Weights of a small contrastive image-text model.
Model: 28M parameters, 48-pixel images, encoder arch perceiver, encoder norm layernorm, encoder moe top_k, encoder num experts 4, encoder patch size [4, 4], encoder layers 12, encoder width 256, text encoder width 320, text encoder layers 10, text encoder norm layernorm, text encoder activation gelu.
Data: trained on regions of photos with short descriptions (Visual Genome), 203450 training examples, 2.5 epochs.
Rows from expert 0 of block 3 of the image encoder, named by matrix and row number. Rows with one number belong to one neuron. Each number is 500 + 25 x the weight over the matrix's rms, rounded and kept within 0 to 999. All counts start at 0. Numbers have three digits each.
# up: expert up (encoder.blocks.3.mlp.up, 4x512x256), inputs 86-171
# down: expert down (encoder.blocks.3.mlp.down, 4x256x512, transposed), outputs 86-171
up.147:501511482517495447509488454510512482513495494470501467461517508491474493499478459534536512517485483494543497499472522494492483471493494480476472495500520513513493534505487514494513521476497518524533518513516529469511516509512472518515531484484550498503515523
up.148:481493474498571481433464526548523492528507491505537557445469469543476482550509447531535464496508528520530455504466473541500500507530467505518480498514524481508537484440487510470453478554510493532529507488464466533508537480440525465488511477475548467499544528
up.149:544505535516551468460502515534504506528458495515469517497500503516516461524460508518506570532457563535492525530488545425497542452526483555503473501501520496562555502492520479485537507496493415451535500455471482460532522486481522475519521471508487471531501482
up.150:521460574456408505536474489492508469470439496469484521533568520495486458514505480562475567490542509546455442469463471524476453536492508511529567524448541526443457540474460523506509505541461578551440460478505574511488457499460515417433559545527523494496529518
up.151:443508531526500514487530543474521455499528493518452495531529526494544485475504525546505483503480562484502536526485501498470479457521523506486489485466516468503435571500509545470530492483511444454460533460458439551437557487522542517528523478492489555449531488
up.152:488471504519496475477521522510501496510529506495487502466500523480487514515506500502528551534507520509519471466487549435478512475468492500479500495478500500513513510503486506492476477475511491484495499514479544504484477515500509514513483485467515510510514557
up.153:503503497504493500488488513502501510499496491499495505497498489503527494507494496495507490504490507502480501499495506500498513502504503509488498523490480505508512494501506498513479502508515492528534507500475483510517501483493496516505495521510499503523491508
up.154:448489528515513556473471543520509550457522485541470529503495530502497447566512535524557473533520487497512531507486525555506468492524527448491541520495490439556490545498506482472473517432541489519500527487489502487516510477519543528544501523474538488481485533
up.155:496514474515517547496504529493511518489474506519505453498491526509518495496482474509458492537493476495531503497493496532487505492492505482497510516468493518475489504520505493506491501502514481506479495507479507502504548506473510492500510483518479478522480490
up.156:485479474511497503502494469483522471489512529505534503464478514446488508497515477484536485497477514520458489477511476503495461499510494481526552486575475529530543512483476489456530496469521523483504513478555495516526531495476477521490461512456489539520481503
up.157:489509499504495483512493488503500507515500485501491524489504506488486506511505488511484514484505495509492483500511512477498529505495503500485509506494516510492502518501509510507502505509499492495481503507493504506487492507510493512484496493485529511500508486
up.158:507490523460507537487500481521483476462527470459460524539527525486516477502441505499494578540498494491527504457548567490490484506509526535476522492511506473549507433494501488495557514444450546449492458515505481486521479505518532530469479491461555469508570489
up.159:541468515513518411467533543482512451467457491513516497454521523453471521531463500489486566507466498511534530511489505530501470496486490461533466491520501511511492534515482517559510479493504520449502487506521520494495478530564506529451478476507468559487576507
up.160:501533521539522522529535496478495491489524490490480514512495521503506473487484494509500478509509476519499460515517469523513490496509509540495512500503483503514493513510480501465506500496491495517501499508496497499535529486491481494517505505533494543537517508
up.161:520489489525486517495514510493494509512511494506489510496480504516480482515486482522510494510502490514492495505515500489509510492479481503497491517516495501495497499508498503497502491510493501495507519491487495507488507503485510499505497487497498493486507493
up.162:492528521517460513450524500489503507474510501509475478528510516488495479494523494504506536511527535480497437462514523539475525459475509568497506496465478502518471524486506458479550503474491508466515461480546487468478496558514473487545470517474448525508528477
up.163:471451505502492465556430485547455575512535509502515510489494502471456522508546450519509531489420497511496523488535493493500544537476497482447495509508467492490545489505471495503495489523514523456540496522527542487467524460540515474500493462500468528496516517
up.164:536470538442460538521481460505526495460503495494485510530524539494476525522492508506556502550491539494449395517539457497463439503500482510431488467502527504466443607529539450410604496472479545529462484438543576482527516548475502542499492503433461464520498442
up.165:498479509530475494435486545515486476513497563512489448489493504495485498509481502470519570500517510503472534505489513524499487466509500551535498492478483543493511474530526482470503473476481487495488498478535502479524522472474435469493489474501513525543511560
up.166:487468478529500489519522484499495483472464503455478507524489498449477516467471494474463460483468526518531455515450474492517497532514536467550491488467502473502537469469510538495496538461490527499486513469530523457441551493533543511468435498484517526481471501
up.167:517509492527526468490536539499468490527536504489451522477517533512532491507531542473498537492455489556503489492514515460502475496479517508530513479495509453467526489527509483462533502499520478494499460489528519510495488469503543474449527496517477506491511516
up.168:481537529541455533495491468539524521537473473513459525496497453498513486539453479462524428437537488495525459466498442517497540478519489444410553514477467552530485460474540482509476479551454558497472507501522561486494524507488465530482473447490469494472517467
up.169:470491512549495496535496502538505480468506531515476457530476521521498489521552479495495540489522518492526512504476506490485515446485492484534475491504455478529461521518484502463496477507525508521500537455508466475459526499488469537538503486489553494540538502
up.170:539513457499511465507495494471501530476472470539474546467481525479446478496517444533454459504479515517451517486529478488468541505508513475504516507494497453502533465510501491515532453439504521513494538501512486471494517514477496525473481559510460490486491465
up.171:475462436490425495510537507455499476520504521478511510515474462512500538580510513542477480487471559516469510515452499483464471485496499502475527511507482508525522469519491511441479511470531473520481536428493476527499559460512490495532475504468488515510520523
up.172:508495522476482481503501500496547484522518510496478506511468493509499506474493564487454531506463497551444497503461506534475493498495490536492506499489480553500488521545515492477480511490482496495498517519483491509496478543526522519488494491506485519475494473
up.173:500524533512517509502497513474514516473475513463489484503467512485465529553514466535476538537484506495516449511521481519496490480532496553471550472495496520547501488531505479468461468516498446522487530480531457493521541528489459516478492435520491505482506491
up.174:502494501497499494500505501496505498499495498501495497504497501486501490511499493508501502504507511512496498513509507501510513502506497500502494514488494485491498498501516482504498500509502499500498500509492499493495496498504493493495496512501500506506497512
up.175:554487448524476548509488463559492492512547496522477457591475492465528479490512555503488503508508521520584485481484512520558498458553441488527472508489452466446498521571477481488437470587508532536499446512536530541530525439517523445498524508531489451501520492
up.176:488502518491470490469525497491497499483512511480514506524498494500498503519519491516506509472491491485481529492503489520481515517494498514475513478491509530465543481511493514474496511507473506496514489531481492475523504516492493477506491503501525457484505508
up.177:504509500489510496482534491486486508495501512481489477487526511494516509492511508507533507483520512496484499506492507528505485509499507503506522522484517495499479531512509510495490485501507503503494501509526493505511504505488494484486497509490507497509503503
up.178:524497504468503490497473467501485523514501517507498468461492515519510482538504526497565505492485512513484481499482498518511482512504462494496478533507478527475489490493514511493503477523522541497478489495514499518543504497474497496495504511509479481493520511
up.179:488489524490498513515515514506497497506520501486516502509493510507495475509486462531510502501516485512496480521506498479515479489531456504487492508513484497518505498504495495474505517498503522515486491482480517509512496515493504489509525476515483523525510499
up.180:504523497502513509486510526498517486509486527510494507480515495479500504480486539511531509493477499535491499501542511476494481502448490476489528491505479540489477496479468546495519502527471502502489508545482512482506482502510499493512490498485475499482497519
up.181:489485489489483516490494512487489545517481490492493510509515491506509471494518476511505506471493528492494511505516508492474517497509497510508498513491495499506471492493510501497511502510522503510500494521495510479497500502507496530507477516529494495491516492
up.182:497524477496506513483524517514472487489521472524529517479519488535509483520461574502479547501442462511492458498540514486488523553475514482493517464515477502480492500559506533526503475492537524497510512498521522516485498491519531520483515472535516448506481510
up.183:477483523531477512498494522497515495535561512513494530533504505507539490525444529526507514536537465490500493504512515524468478489499455502455505510503479467516506509504508516497476497506462529524480493472500508529485520488517490521524503492472497491474500469
up.184:461456459484454449482516504500496539521473531486482486474451518557494519495530499507480493464519517489504511505518539483484497487439483518494493481483489533490470494508499494432494480496503505540487501438469464537495500501470497521492501532527510513496484495
up.185:535466483509470556537541476518528498511513517513522503472460540479447497500474513479529501508485507522505475496498477510518525511508511495487511524537456504465542506487504496541530510526517457497460476535511443546486519467512534537500528521528520495475500491
up.186:536529496508511527509483470494504499531496533484500518510567569509503534481500410542481515539460538494457560517494521564537494479543488477534541515502461488512522555506547476444485518490494499547525461506515515516492526474513514525544479524486524445479477448
up.187:563519504518520518431509454524510466486506469513470513493544525509530487551512505520589498504482525552508507513449522527487451439556496536529456446510513461510490496494462470501517517502445557434520467491493525499518512529444468513465499530525502509496463521
up.188:483458452497516463537486492510464521497525470511540468499502501478523444548542481527513490565460490482543480511510495531496478444512512500477561551514500472522461482547488509541500511442506483467472534497491446549542519511469488457503494482575515466464533495
up.189:462490446478489520492496489539501513521509544484502495553474501515588541509495443517512492491454475510483484491465463467518541514493491445441508543492478497460537455478505516483490503484511517492453434484502475509508494541511473508511483486479472512521441434
up.190:484477544468485442501571462494461491462501542428559449539457476556529490504514537545499513512460493507512502535492587496543457512443544470564524518549564542496489478508487524470521571532451546505528450497482563482467526480426470494484582465527486444435472481
up.191:508490499503481524500480508483517496497494496518490498487486492526500505495491503507500494498509496516497487509498508480500506507508509502486502525502495506508521508541491504510482496505499519532511510494485484495487497511502505510498488526506477498503503496
up.192:489512484503525493487500501501483479505524478502499510484500508496511503512505504494506501505492491503482478512508520501508486484498520487513514502507507486489508527516497498519512520476497497491495504494515511507501491499492490505507506517509510505506493489
up.193:496519508479477493473486466547491486487500467517490525476514501495473505480523481498500555513466502524499478504524492491498502507532498478502514490481511485458524532513537467512507474499540496480494523503487489491478473497489501496486510501508508512494511490
up.194:446522524519513512537547480446512482472446523428512497413436490458465467494526492480431507518550474499536539543454564490500529488491507482476474533492512509519516501429490487510534562472430485553503462497421476479526510479498464468524488490547441462492507575
up.195:502500502502502501480492508507469473487491513507466564449514494503495504479512504505529487485458480477482493474500500513489491497518501486492518493457498487494551495481535488484502507467476486495501521518509521503522503496473496510484501475491479481486500506
up.196:506496498536499500489483518466497524501512504555512512519458508495504481481503501532551514480496526485457460484535516543480503473463504556537482531488495476511518524467508534493515518518530504501494502500463508512500535510475478487531468495473514518498496479
up.197:516494509510510500465464494530540511510503457489437570541489557541528454521506531515544561539516521521506511540503500526544514521486499525487533520504501511484502522529522525485470463508484480489509485457531461502415539541479512545480525497555540588456443520
up.198:482462482455516492500513542477493501526555486505523542429546541517539526488506529537476490494507475480490516488493546524533489512499503528509546494491535468494488510482553514485504489463514520461482499480511479505491484474507476486516458475468497480509546530
up.199:505497503504480497500506501515502501500502495492494494495490497503488485505504494496507511496503509513491500507497515512497510493503503498507488495493502505488495495473499514502515510489498507507506495510492491497498511518516490509493503518490495483495505492
up.200:422547486510551488485539588518534486569498493520464560494462519429486494478517466541506498579481577500548508504511551499542548485478535551484566520505513559501463484520526486506532488539454527513449524462504536512466493539515483491513535477489551530477528489
up.201:499512500497511504494511503497512499500504483499492479489500496495512497493508520499493504504503500503513498501496488517492498501503501505506520496485500501485481494495501476512523514508498500497491504497505511506507505499496497495496500511494502521501505507
up.202:523494507466481489467500453532469518541497492457466518540509500495518462505480496502500490459476471478468522535503478536446525491520549526491490509486492514533499496505540506494508489523479523564508467495515453466434479519557444507515516537458497517494472503
up.203:522484529457467481492455484492533536539538516483448494502502516505520543519505556537548503515486506498482478512481467484478447485509421480472572480561492528513562500493531530480505480507527495536540474483526501471495495514461533498521494520429464553512511525
up.204:519498479511497490496501496509503516493491471496493473492490474495493497492508525477515507496471489496504511510505496519502495487502493498495489487489472493493511484497483504498503511501531484498507506503495500512515533494485511519507510498502482503494489519
up.205:538513449472507500477489440525437464518517510492426520445580507521529472518545508492623496508438506517449450531539509568463505497516471515496490537569467500537549504466486520475491495427548485524482458466505526466460543482486465593510508461430531532497483515
up.206:504496502509498502495509485499493500514505495496495513498487490499485481498503497498501505503505517486512478502502507485499516497513494502498481492497502510497516481504516508492509501499488514495500492483490497497495494503524504480491499496510490508489493490
up.207:491495476513515496504479501502493513514480476489505500494498497511500474510518514502499501492486510480495492522517496507483505478485507495492500488496505500501506496492494501512520501504519499490481508496494506491508502491512511508492484501490512514483500494
up.208:482504497534512469479463460539483524536510491505471496520507450543512490456534512519465495515491454523518521510443535467498541511460489493518536526531450500513529457472466532525453507510534506443513523485519473500499515552482509491532516512532494474540523525
up.209:491483504518491493452496522549509475520524500479523486536478517503525496488489478504508514525516506518484514487507555499492504489528497502490505503508461485478488490482487490475538492542480549497473478495496510520546529496478485523494492477494478481491538526
up.210:530425607497470499427482500526502479510433559552479444508506461449488488508473505533493530566442544516475481478448484519443503549532505487522486484532445531482541489477558455472462475472490505482498483440515509518525530560494471538575528515497503486541568527
up.211:530500520504487516484545528491528481527476438507503508500476542493482471508466496564513528503508525503468504526448517547514524518517538491492564492521498465484523545520458474463497507514518477530565500472522479526509463515476517492495537489503485505425500514
up.212:500503516493510497486502515504511502500503500493495502506490503481491497494493507496506502489507483508494501472498505518481498509494518532519516464525511490507518499519496518498520505496480520494499484511499504478510514514497501491486514494472539473516524485
up.213:504513490513488512487512506504475490492515499513507528505507518497491500509502512513492501493499488501498488496501514513493482510503511492505492506515503487489504483519502494511495493467494503493492508504492508516498510511502519497482501512501506505500500516
up.214:497501507514501514494511483528499523509494497502479477515505489486493497508505513530498540472520479494515470505508517503521486487514497514534529519495504512471515485528503483476483457492504499513501513507494501509482497546504489507471487492516515498502511535
up.215:539516481511484500483504504482491500530546511485476522501471463555502524474456587457472541493494531522428501487492517537504491480522490456502560508467496479513552530490458534496479480515473504483495532537524473468494486467457513505517487438509515538471497475
up.216:504516471529491493498482509455531513478527545438494506536431525528428529487511509507556469511466462489493461530510445517476452512521529477495543467525533487489512534451483492529544548508470522529441450474513481504482530457536501453509504482473485516512469489
up.217:460504520506499479489485481560502530496540507512516493549523496498490547494534507509489501505505504514519472512500516543511472523509533491537459529534492467476527480506481525500462492452509505466524478500509496480474464508512484542486455538496502491447493435
up.218:474541528486471460476511481510507482524510548510511503510518494491555488496491477523485482465473453528492489499537533535538522504489536544513487521475480513468479520481483515497495478458489448484471513464524499557492542475504503483508525479460497469523491495
up.219:490511500501492498509506500516486500507495493492496483513506492510493488487498504500504509494490507491516476511506502498485513492502500498499502502491495501496514505505503501507503501500499503482503506489500497493505499493521496507486497501511500513495498507
up.220:501492476535469464517494527513463501513521507485481487493514519495520494497509523491477528507459479501543512484500530489508512482493504511539461495439511478481523476507495512504519494492503470471515489509552512503527532480508509464467519511504510478518538556
down.147:519482494527480499510524486465487516469500500516506503529502512490506514516498496464507495508487478496490534490506497482481514499478487486512486506519534500490494527492521522454472527496492494531522511455505492551467504528494536478518498480521497508525538486
down.148:501472496511496489457554528510487470507465455495509489493449428524501553503474476534498466546552541541497449501481453481477446547454475518492515525573535519496508474465469458530558480464498506460468561476508532480471523453488529553465497538565443507525501478
down.149:543535452490482492513549481450527484453474541515556419462514530507485496449515452475518400460560543535529446567477478554476493482482541502464538471544464502540467541519455425497550494508558536460489490511506504487516468485565437476433498510475511481511533543
down.150:559477563506533522537459530473545467507577536516550507460525568508437537551445531470464453542542420475524545447456502533537503436532476460480545518491461475462520517520419488564473389450515487475458515491516554494466491579524481492455483570555478504538500535
down.151:483465429514489536568529512507508476542503519478566495501477515411524501524526486471487597477525474502488509556510477553507541473501549501510471500497488474524509494489502494517529467553473522502472503546539501477493432483465489484565519489505532467536536487
down.152:517479463493482464488510485469489497499501467509481480498482503524468488484490528488497503512499513543514482490516551524524508479470476543491510534490507499485495523513512505503502542511515523514498480499516503488484481505495508472551503457527469484466512519
down.153:500503504490514472486489478488480502506482495493495482509491502497515514484513509500503492508513498514512519494496496502481485497514476505503514498505508505498489491500513493492485502509507501514506500499502505525511492508510495486507512491506490488505497505
down.154:505480493470469527464497518495501499516512497509507491465510461544508498471491513487516536480534509541446501512477501526502478497494492504501563521481507524509510467549464549422538468473507555523502501484483448506510502545533479465557480457501505499432520458
down.155:535473509494506498509466504510462490539498498471503509520547514532511489472469490509520485494485545471521496472496475497490459488509498500519492530464442498492479497512517500505482504549475507504528505526521512490479510510487476546494515512491503509493483535
down.156:531485469485490484482507506520512491527467525507507501513533487520508483523529501499479493507502506511484487504473530515499496518548505522518488537497490480529486496484479494495495495477487497529508469501466525548499531515474481515488497501510494492492501533
down.157:520494482501515508508496486507510509494497514518508486507502507501505494491495503506512507511502513508497500502490493514501512484505493499511479505496490486494513507499514496486501502490500498500506513499504499495495485499492503503490518485496495497491502496
down.158:501485478492487496571524494457488455489507547450586473465490513472530503479467562524556462502558453434484495478512460468550460491512468486486467507528504474503508531513502517498446541487530464472464519534482483492481490462474504459516535512496487479503483518
down.159:503522500518514503524453491542509465541489504515536548515513446532488472485463537500504485487504529500515537479510487462554516496525475540494489539446471540530482505513461493525504504467498479496509499522505545470494502453512496481556477455482512509496491526
down.160:512497526536494500497512479541494503502519498485507467467479504512513529505510495484518506498503507479519486500458521509484520476518515484483513496517516523504506478518474494498522480492495498503474491485514473510517488532539514513500501459464482482487512471
down.161:495514510494516501501520492506494506488508501524487505503498489485509514476496461479495516501501505497501489526500511501486494475491520498481499497487483502498508496495481477487510509495513516491517512491510499500492510492498499514491509496501506494487509492
down.162:545489487500487465531523453515488502496511489498513546502507508599502495499499479495515499491479552472510473480456485491522503527494484505509502476481530504488480491492495528456510504468485488437495531517497524501501524468527495530505464517479491507519497540
down.163:532494540484511526496520495447497538455522492505507572562457486491505520485514525522494516476487496531502523483415452552553480471497482440454513500444444509494494548485532535490535466535490492462450514476524486528423488516484462477460466520550476514464539514
down.164:492516517505422532544526506493502485511471518493539463414494562545472522475465558515507496472480467445458476435490511491551502451522470473433582475510544489493462500470474543511507487503479544533524502481576548456515527478419511539551490511500498449471536565
down.165:526502483492465480474524508526491485568505467475532520509511477482479530528523490488498495539534505475529477498498456491499524497508521501499561522510510515486507468492507513486513526525480492506503479480500510489506451437503441490520464489552467460522444512
down.166:511521535482501516531536518456546505502517516555499552522502508509498493470523466514487514467520454534493508516506487481490525497483538502475454490525474476472516454503525478462509506501450508512484493509432533500486463528540513476518472521530526499489519503
down.167:509523485492465510481497534473514513497472489525503497454485483526480485527490505522497491477493530515491464469515502505531499540486473433501484485512523490518468464497497512533464506497506493508529482494488491492553535504524464504506528504534512471495460482
down.168:505503486442478496598545491487501471474468479530528526515504463482485526505599534439473471522498536511471460500433545396479505526509552488504496521514521545489496535498458459464485521541516465554503460502573481507523546536490509557476535533546534556549534548
down.169:540496505484492510498514493463498515512554500496502482479516531512510480466484489459535487530493483489507497517505482524519545495502507533486501531478489522503511501502495530490489528487527491530505516493489521532499516496483508526500461476489459505537472505
down.170:507494516506502492498478497520484502520502514489484526536507481518527496489499506507509510480510502512488534510488520536498521500478494513504511507496473495507493523501503512466532448520507498475511532520490468493465504503484504520505485507494537502477522536
down.171:516481491493500497452495486459568518505493544500478453409500463508458506568470540427545484491510462488467460548508471451463505483466544516495510492517550548492519491507447537546474475539506550482447511553420455487504522442476469559534534475470471477549484538
down.172:474517494519529481473491508493499507506470518504519530509498477450480485488492518512532512457496524512524505467501528468503517529467478518491505493492512505529452488543502482507491484497512502498495454485487491490486517510526478483517515520486509494511524494
down.173:450545457556541495488504544537473516533522479539518467502520518484497510524518473456416503505492509498520495480482494491490520525451468450467499521460542511492512479492467560499493488473446481490517476461455494455536502533521517556469513492449514498430446475
down.174:516494503492510482503491485510478484507505504486495492494514505499510496480505499503514487502509507506494496504502496501489503490502499496492508505491481482520494504505508485507510503498496509502522489501505496503504496502506492506496514489494502495494518501
down.175:497554493521498517470523512460530518520547520477490454459450543501465493492472521510561507527487514501453504488432499515473503448506460508486491542503533564539564493508538492571521508492490510514496506500484495488502541478456511490453506506502603497485497497
down.176:510522496502508510505513492484505452510486515538505514504498494472510474487504525492518502506510501497475516515505527482509485512501477479499515518481480499512509498504519514485500507507474517526485483521533492513515484495510514460526484524516495492476492508
down.177:488502526499503521520496503510522498499500496484502503489499488489487502514475513489487515495470489486498537494490480472506484513500516500510512505514503512498506484483493491498479506499491511512485495497492491500492486499504510492506507466503495488489504479
down.178:499473498472517521490510496510500463522497493480503511508501518482515495486506513510487511476476539496537476478468491494473482502495469496530495520501493492519479502534501496495510492508504488484474486470512541469504507536534499485525511479489498471473504518
down.179:493505492502502510501511467498482510498495523488491516516482511485486505468491474500496503526488501502511480502485489501501510494506494519502479515488494478461507490518476477482506508475473509500490479496494499503511481515516482509482510484495488478499496475
down.180:523506519508500499513541498500501493483485513502499497500494549512469491504494502520494504495489489503505509490523516530511523484508479480476489520508516467505517507500466519483527513501511467497510473474516495484490498500504499514526505519503496507486504510
down.181:488500493498498491509502498496481509534474505502513499502498520512489486481485481505519496492508504492519489487488483521494494491489508502489515489492481493512506506506501497499515500530508518489509500476519494511501492518501502486483483522495498486478496502
down.182:465534542482498515463484499478519496477505521519495544459502479476469510475522476501491533466449549485501496513491521478524483521485505456518469482471542540488469470505503533508503510544491477489515473515469498462505453508497520466487529499495514486546446517
down.183:513516516502499493497489505479506530474476498529491475527502496509521507507486474495512474476494535522524469516509495513503508462490482449476503499505497440506492521527492502502498494507489533490512495525480470512491469504518490493491486523498523500514485499
down.184:502505544488499489503519537542462529473508501476500501506520497491525489474524472470542515449541457407484504477511523500527517434504489508518496464475541494452439520500511480467524523481537441427520552470501518463533477524529527537505516522472530497437502511
down.185:527493519496539489519528499453496463477504561481479561521510507496492495505500489473504525499497513546508514512525507521484544522474512479498457509515507505508518524507551465513500528471455541538495524492505435518485558489472503505526530499501501503497542502
down.186:514522548466498479488516516520480468492537473481569493496514474433477535452533541487545534466499560538473512481474468474487536487520537519470504519450532529470472481491463529498495501493548490502429498512490526509504544520535555444535500496501518466456512531
down.187:523509481527502504512475537479487515459502503517533534425514497492530557477519501505493529481550499543473503508533459496491501533529546453499469484507490500521465525527493477501495574471476533527478486532473537574500503493498502549515512499464496472538522560
down.188:484564523472489488510495506519469488472498503524426489463510497517486488491533522478515503501511507522533517465503476488491473511464497555491504513477514564473568470453428472469549483425493527492463492527469476472460504501427496556506509433466477534443504521
down.189:524499492450446511454525519540480499571518520507497489454482492487468552503470477463520491496473515521524460500510458461471460453518504463478542530507501535519507483523419505530541520560477541503500495494521504508480480540527492494501555450492489512466481457
down.190:538538490493516600478501521513460555514455475490463561543543504548420506534508535561531470485507503470473445440498515517537457529504567541525515495507540510508465465461481547439497459471488461479393530482501545467549509499512528596534466486479518520428452480
down.191:497503499507494497481478488494505495511470529494499507499507507484504498517511486504508498515497476505512497510485498513503514507487488485496498498485484489502482516512512492523521512514508503502501499514500497502487484497497489507488505519510496488513495510
down.192:507487487494499524526508506506496515494517508499496493494528501516515497478485496490503496481496483495518491505494495491512503510481517524499497495515488484507501498504490483479498505497486500494498501510517526494506485511497490480472525505500479476492489517
down.193:490481493504519491487533484494461524473536538488490500488522491498525524502497504503519491469511510522525483497530471498522486512500523500508493502506502481535514488531503498505481467503491521516536497492522508466522478525543492525468502536505512469511474470
down.194:543466473506549524503438495496449515555481535466516484481478530482521513492554493472515525537504528485517554481480468531492534484549455500530482530475547555499472455508526545507508469471510484501509519499486533528509426490533491519553529526511536516487519470
down.195:498517500474485502516509474496510507500509510512521478512453513511489505497477495502484510498530490536516499505513509508482486498481498524549497503542486476489512499495478500477520496499472473485513475491534504480512490514494483512482536539552505482482485498
down.196:506485492509499514489530510480488503509498533501497509465512477504511472462493491515471527505508530516515512501479497530497497480485506494482506477482491509511471495506509454489502530450521491496504527497492511481498512522528479494491483489481482521478482493
down.197:480499501448510468488518506491484542492441509521505458460509505506529511488487508491491512500499528493513515498517479495493501421502480493545519478484503504516496460515521497517508488535496480486541460488483464488506464515475460499543531524517496474474490495
down.198:437459484519501471550542479528478463426510523494495451455508462511546475464484495466453493490540511508502485495517514498490464532515506556519501434504540500516537496484455482498535496441469487484511456495489522490530473503520522453454543472486472523469479531
down.199:500480505503502485507499501524502493498493480519485493488497517508503497494487489493492498522501501484494494499492502488508494499497496505498505519498504491504511512501508493473480487468501507500500518504498514510485493495492498503504500484498517490483514499
down.200:493487490513496435533528463481506547515448475430525438511479489551456537513409464487526447537525604487496424579506511474476493518471489481493494476512541510523526536503495525471458530573391489427491449523429481469501485487535522538485526421496490517539494519
down.201:505494506507488502513507485499483495490507496489500511509522528506480496495490512502492516523495507494481494502502519487526492497505492479517492524531493518487507492512502511491486489496495494496497475513503502512514489499491512510511506481504482498509501514
down.202:512487517505511518463474513513516521561492511512558493434466505502494498475513492522560504515488552506553484471494482493538479502498452508474493514510502482558504511492508513478496506490493531533486516510499517535545518490520475463514483479457453453475458484
down.203:473437504461512536520488529481547489463485540460468512513531543449504503552571490544489485493542537485518535514456478467469473472487478509506505457494511516504489479587530471484459500511474516518463524532499546408447502530565532486472518500506468507514475506
down.204:480511497495511470509489489513490498502497536501454490513479511518519498469511505513475491495520521487503509493508515481491492476502520511525501512485497521506508513521478502490495513499489482521483506456513506503502508502503508493512486478511513510506497494
down.205:462393460461496476473515528493575492509482502455437473596487538486488563559456463538492461557492465505513455569528367487478540534524483493512505545523504509453503479497536551467501472523444493520475549520475526562499570541511554553462529456495459495511541396
down.206:508491490499520501496500507498481493494500509510495495505513523507483492500491493500519507509498503533499496498502499517503501483487495505494505508495479504498503512494517489498498509480496502499494520501508491489484512510490491508496490489501502509492507504
down.207:508512507495506516501505488514480515516493506502488495501487513497497497481501493495499499474486508506506533509510531492502509477500524502518499486488509491505500507493479507479492487478525492491494534489525502518499487504495507490490489501512479503485495484
down.208:478491521491485479559545468457523527497504516513538491526445434486448487493468529503485494495453517476484465496528535496508393479455511467521542482540487515546523482503521555487484583498488504506500512462558478476430521521500504505483522496545506516491532480
down.209:511521466467446523491474475489463529447499504496489511516503514484481508474512460482502467506496523541479481491517482517500494495488510512528480507533516494481506489504478502473481498484486510510500483499509506472521470508526474506487488512492501508508522487
down.210:525470514493523498490564532445522450451505442483479562516450464558497504537485499548519487497578569537437570492488470528470498539511443426505490508515570474487467436511458526535550479467453520468493504496502503532526398459473491465577485425575491509541509486
down.211:492456483505523505522498530504505508478507522519545507504495519475531479521541492463495504535488516519489549541509437478467502527515507481539516449503554500520480520520542461492513509523504506531500472460483506536525498529486475494525475532493496498514493505
down.212:484497502552498502497516495498527472510483525491501493485515490500526493518509499511498483506514491507513522503507507488517509493510481527463509521503468486515477503487499512500516468512497533512475516508501512472490498484490494510506515534495474485496492510
down.213:479499514496502512500492495506513497487512483511488491475493487507490515496492492490488506501487484488499499498506520487511502516507504493514501496496515491518506497490496500500505502500492504487514504508503488473506491504504478505495508492491480495501480489
down.214:524482513504481504491476489509493509474530497505494508499510517522486500495505483501484496501460507505491492506473497519505501494496506474502509521522495507490506494491510525504512489525487473515506499502512509493504494522477500527491513503505505495505520451
down.215:496558498533495461452496465535483448457477531534511517477458526490483525469505495496491516480491518536533496458494461518515483502489543495471472516473524504496558482496511513491511499522499469480524482492505458477460469435544530489521547470526476548478571519
down.216:494496465523556481558533481529447465526534531498504479448543514509482542531527495506484496532512450513521512469549476553463502490474541522453506474495538441513515512495572482490541543505501512449557497482498507540501494499553492535501499494499546540508535499
down.217:470506537494488494471491507519502535501522491507514504512487480506483490499466516521490483514484494526507483513514511536500500541497501470498467505493499487480485504520497523503501528484491569498492488516441522476497486495497508499480489501492495473487485465
down.218:504509553538453531485480523511495559475520426501454556504505509519478506494522504507532476420525502441513477520486532512533497505504482495488539517480539459480552444468484507468534516502523542469508469520480509411507459534494525520462445482481522500454479477
down.219:514484499513514511483506507503501515510493508509499512510507506507498494494493481502519518492489498506498503501498505507522488502494506512502505500488502504492476509496498504486500509486503513507484504502506493503508516510508519508488498497497509478480484504
down.220:503537479454497508492537528445495495467476502525508488465485501496480492515481488485509446492549527536478467484514499477508505518498491491477516486524532504485493493484445467524465532517501530494521475520477489510540522507505481515478491464524464527485479485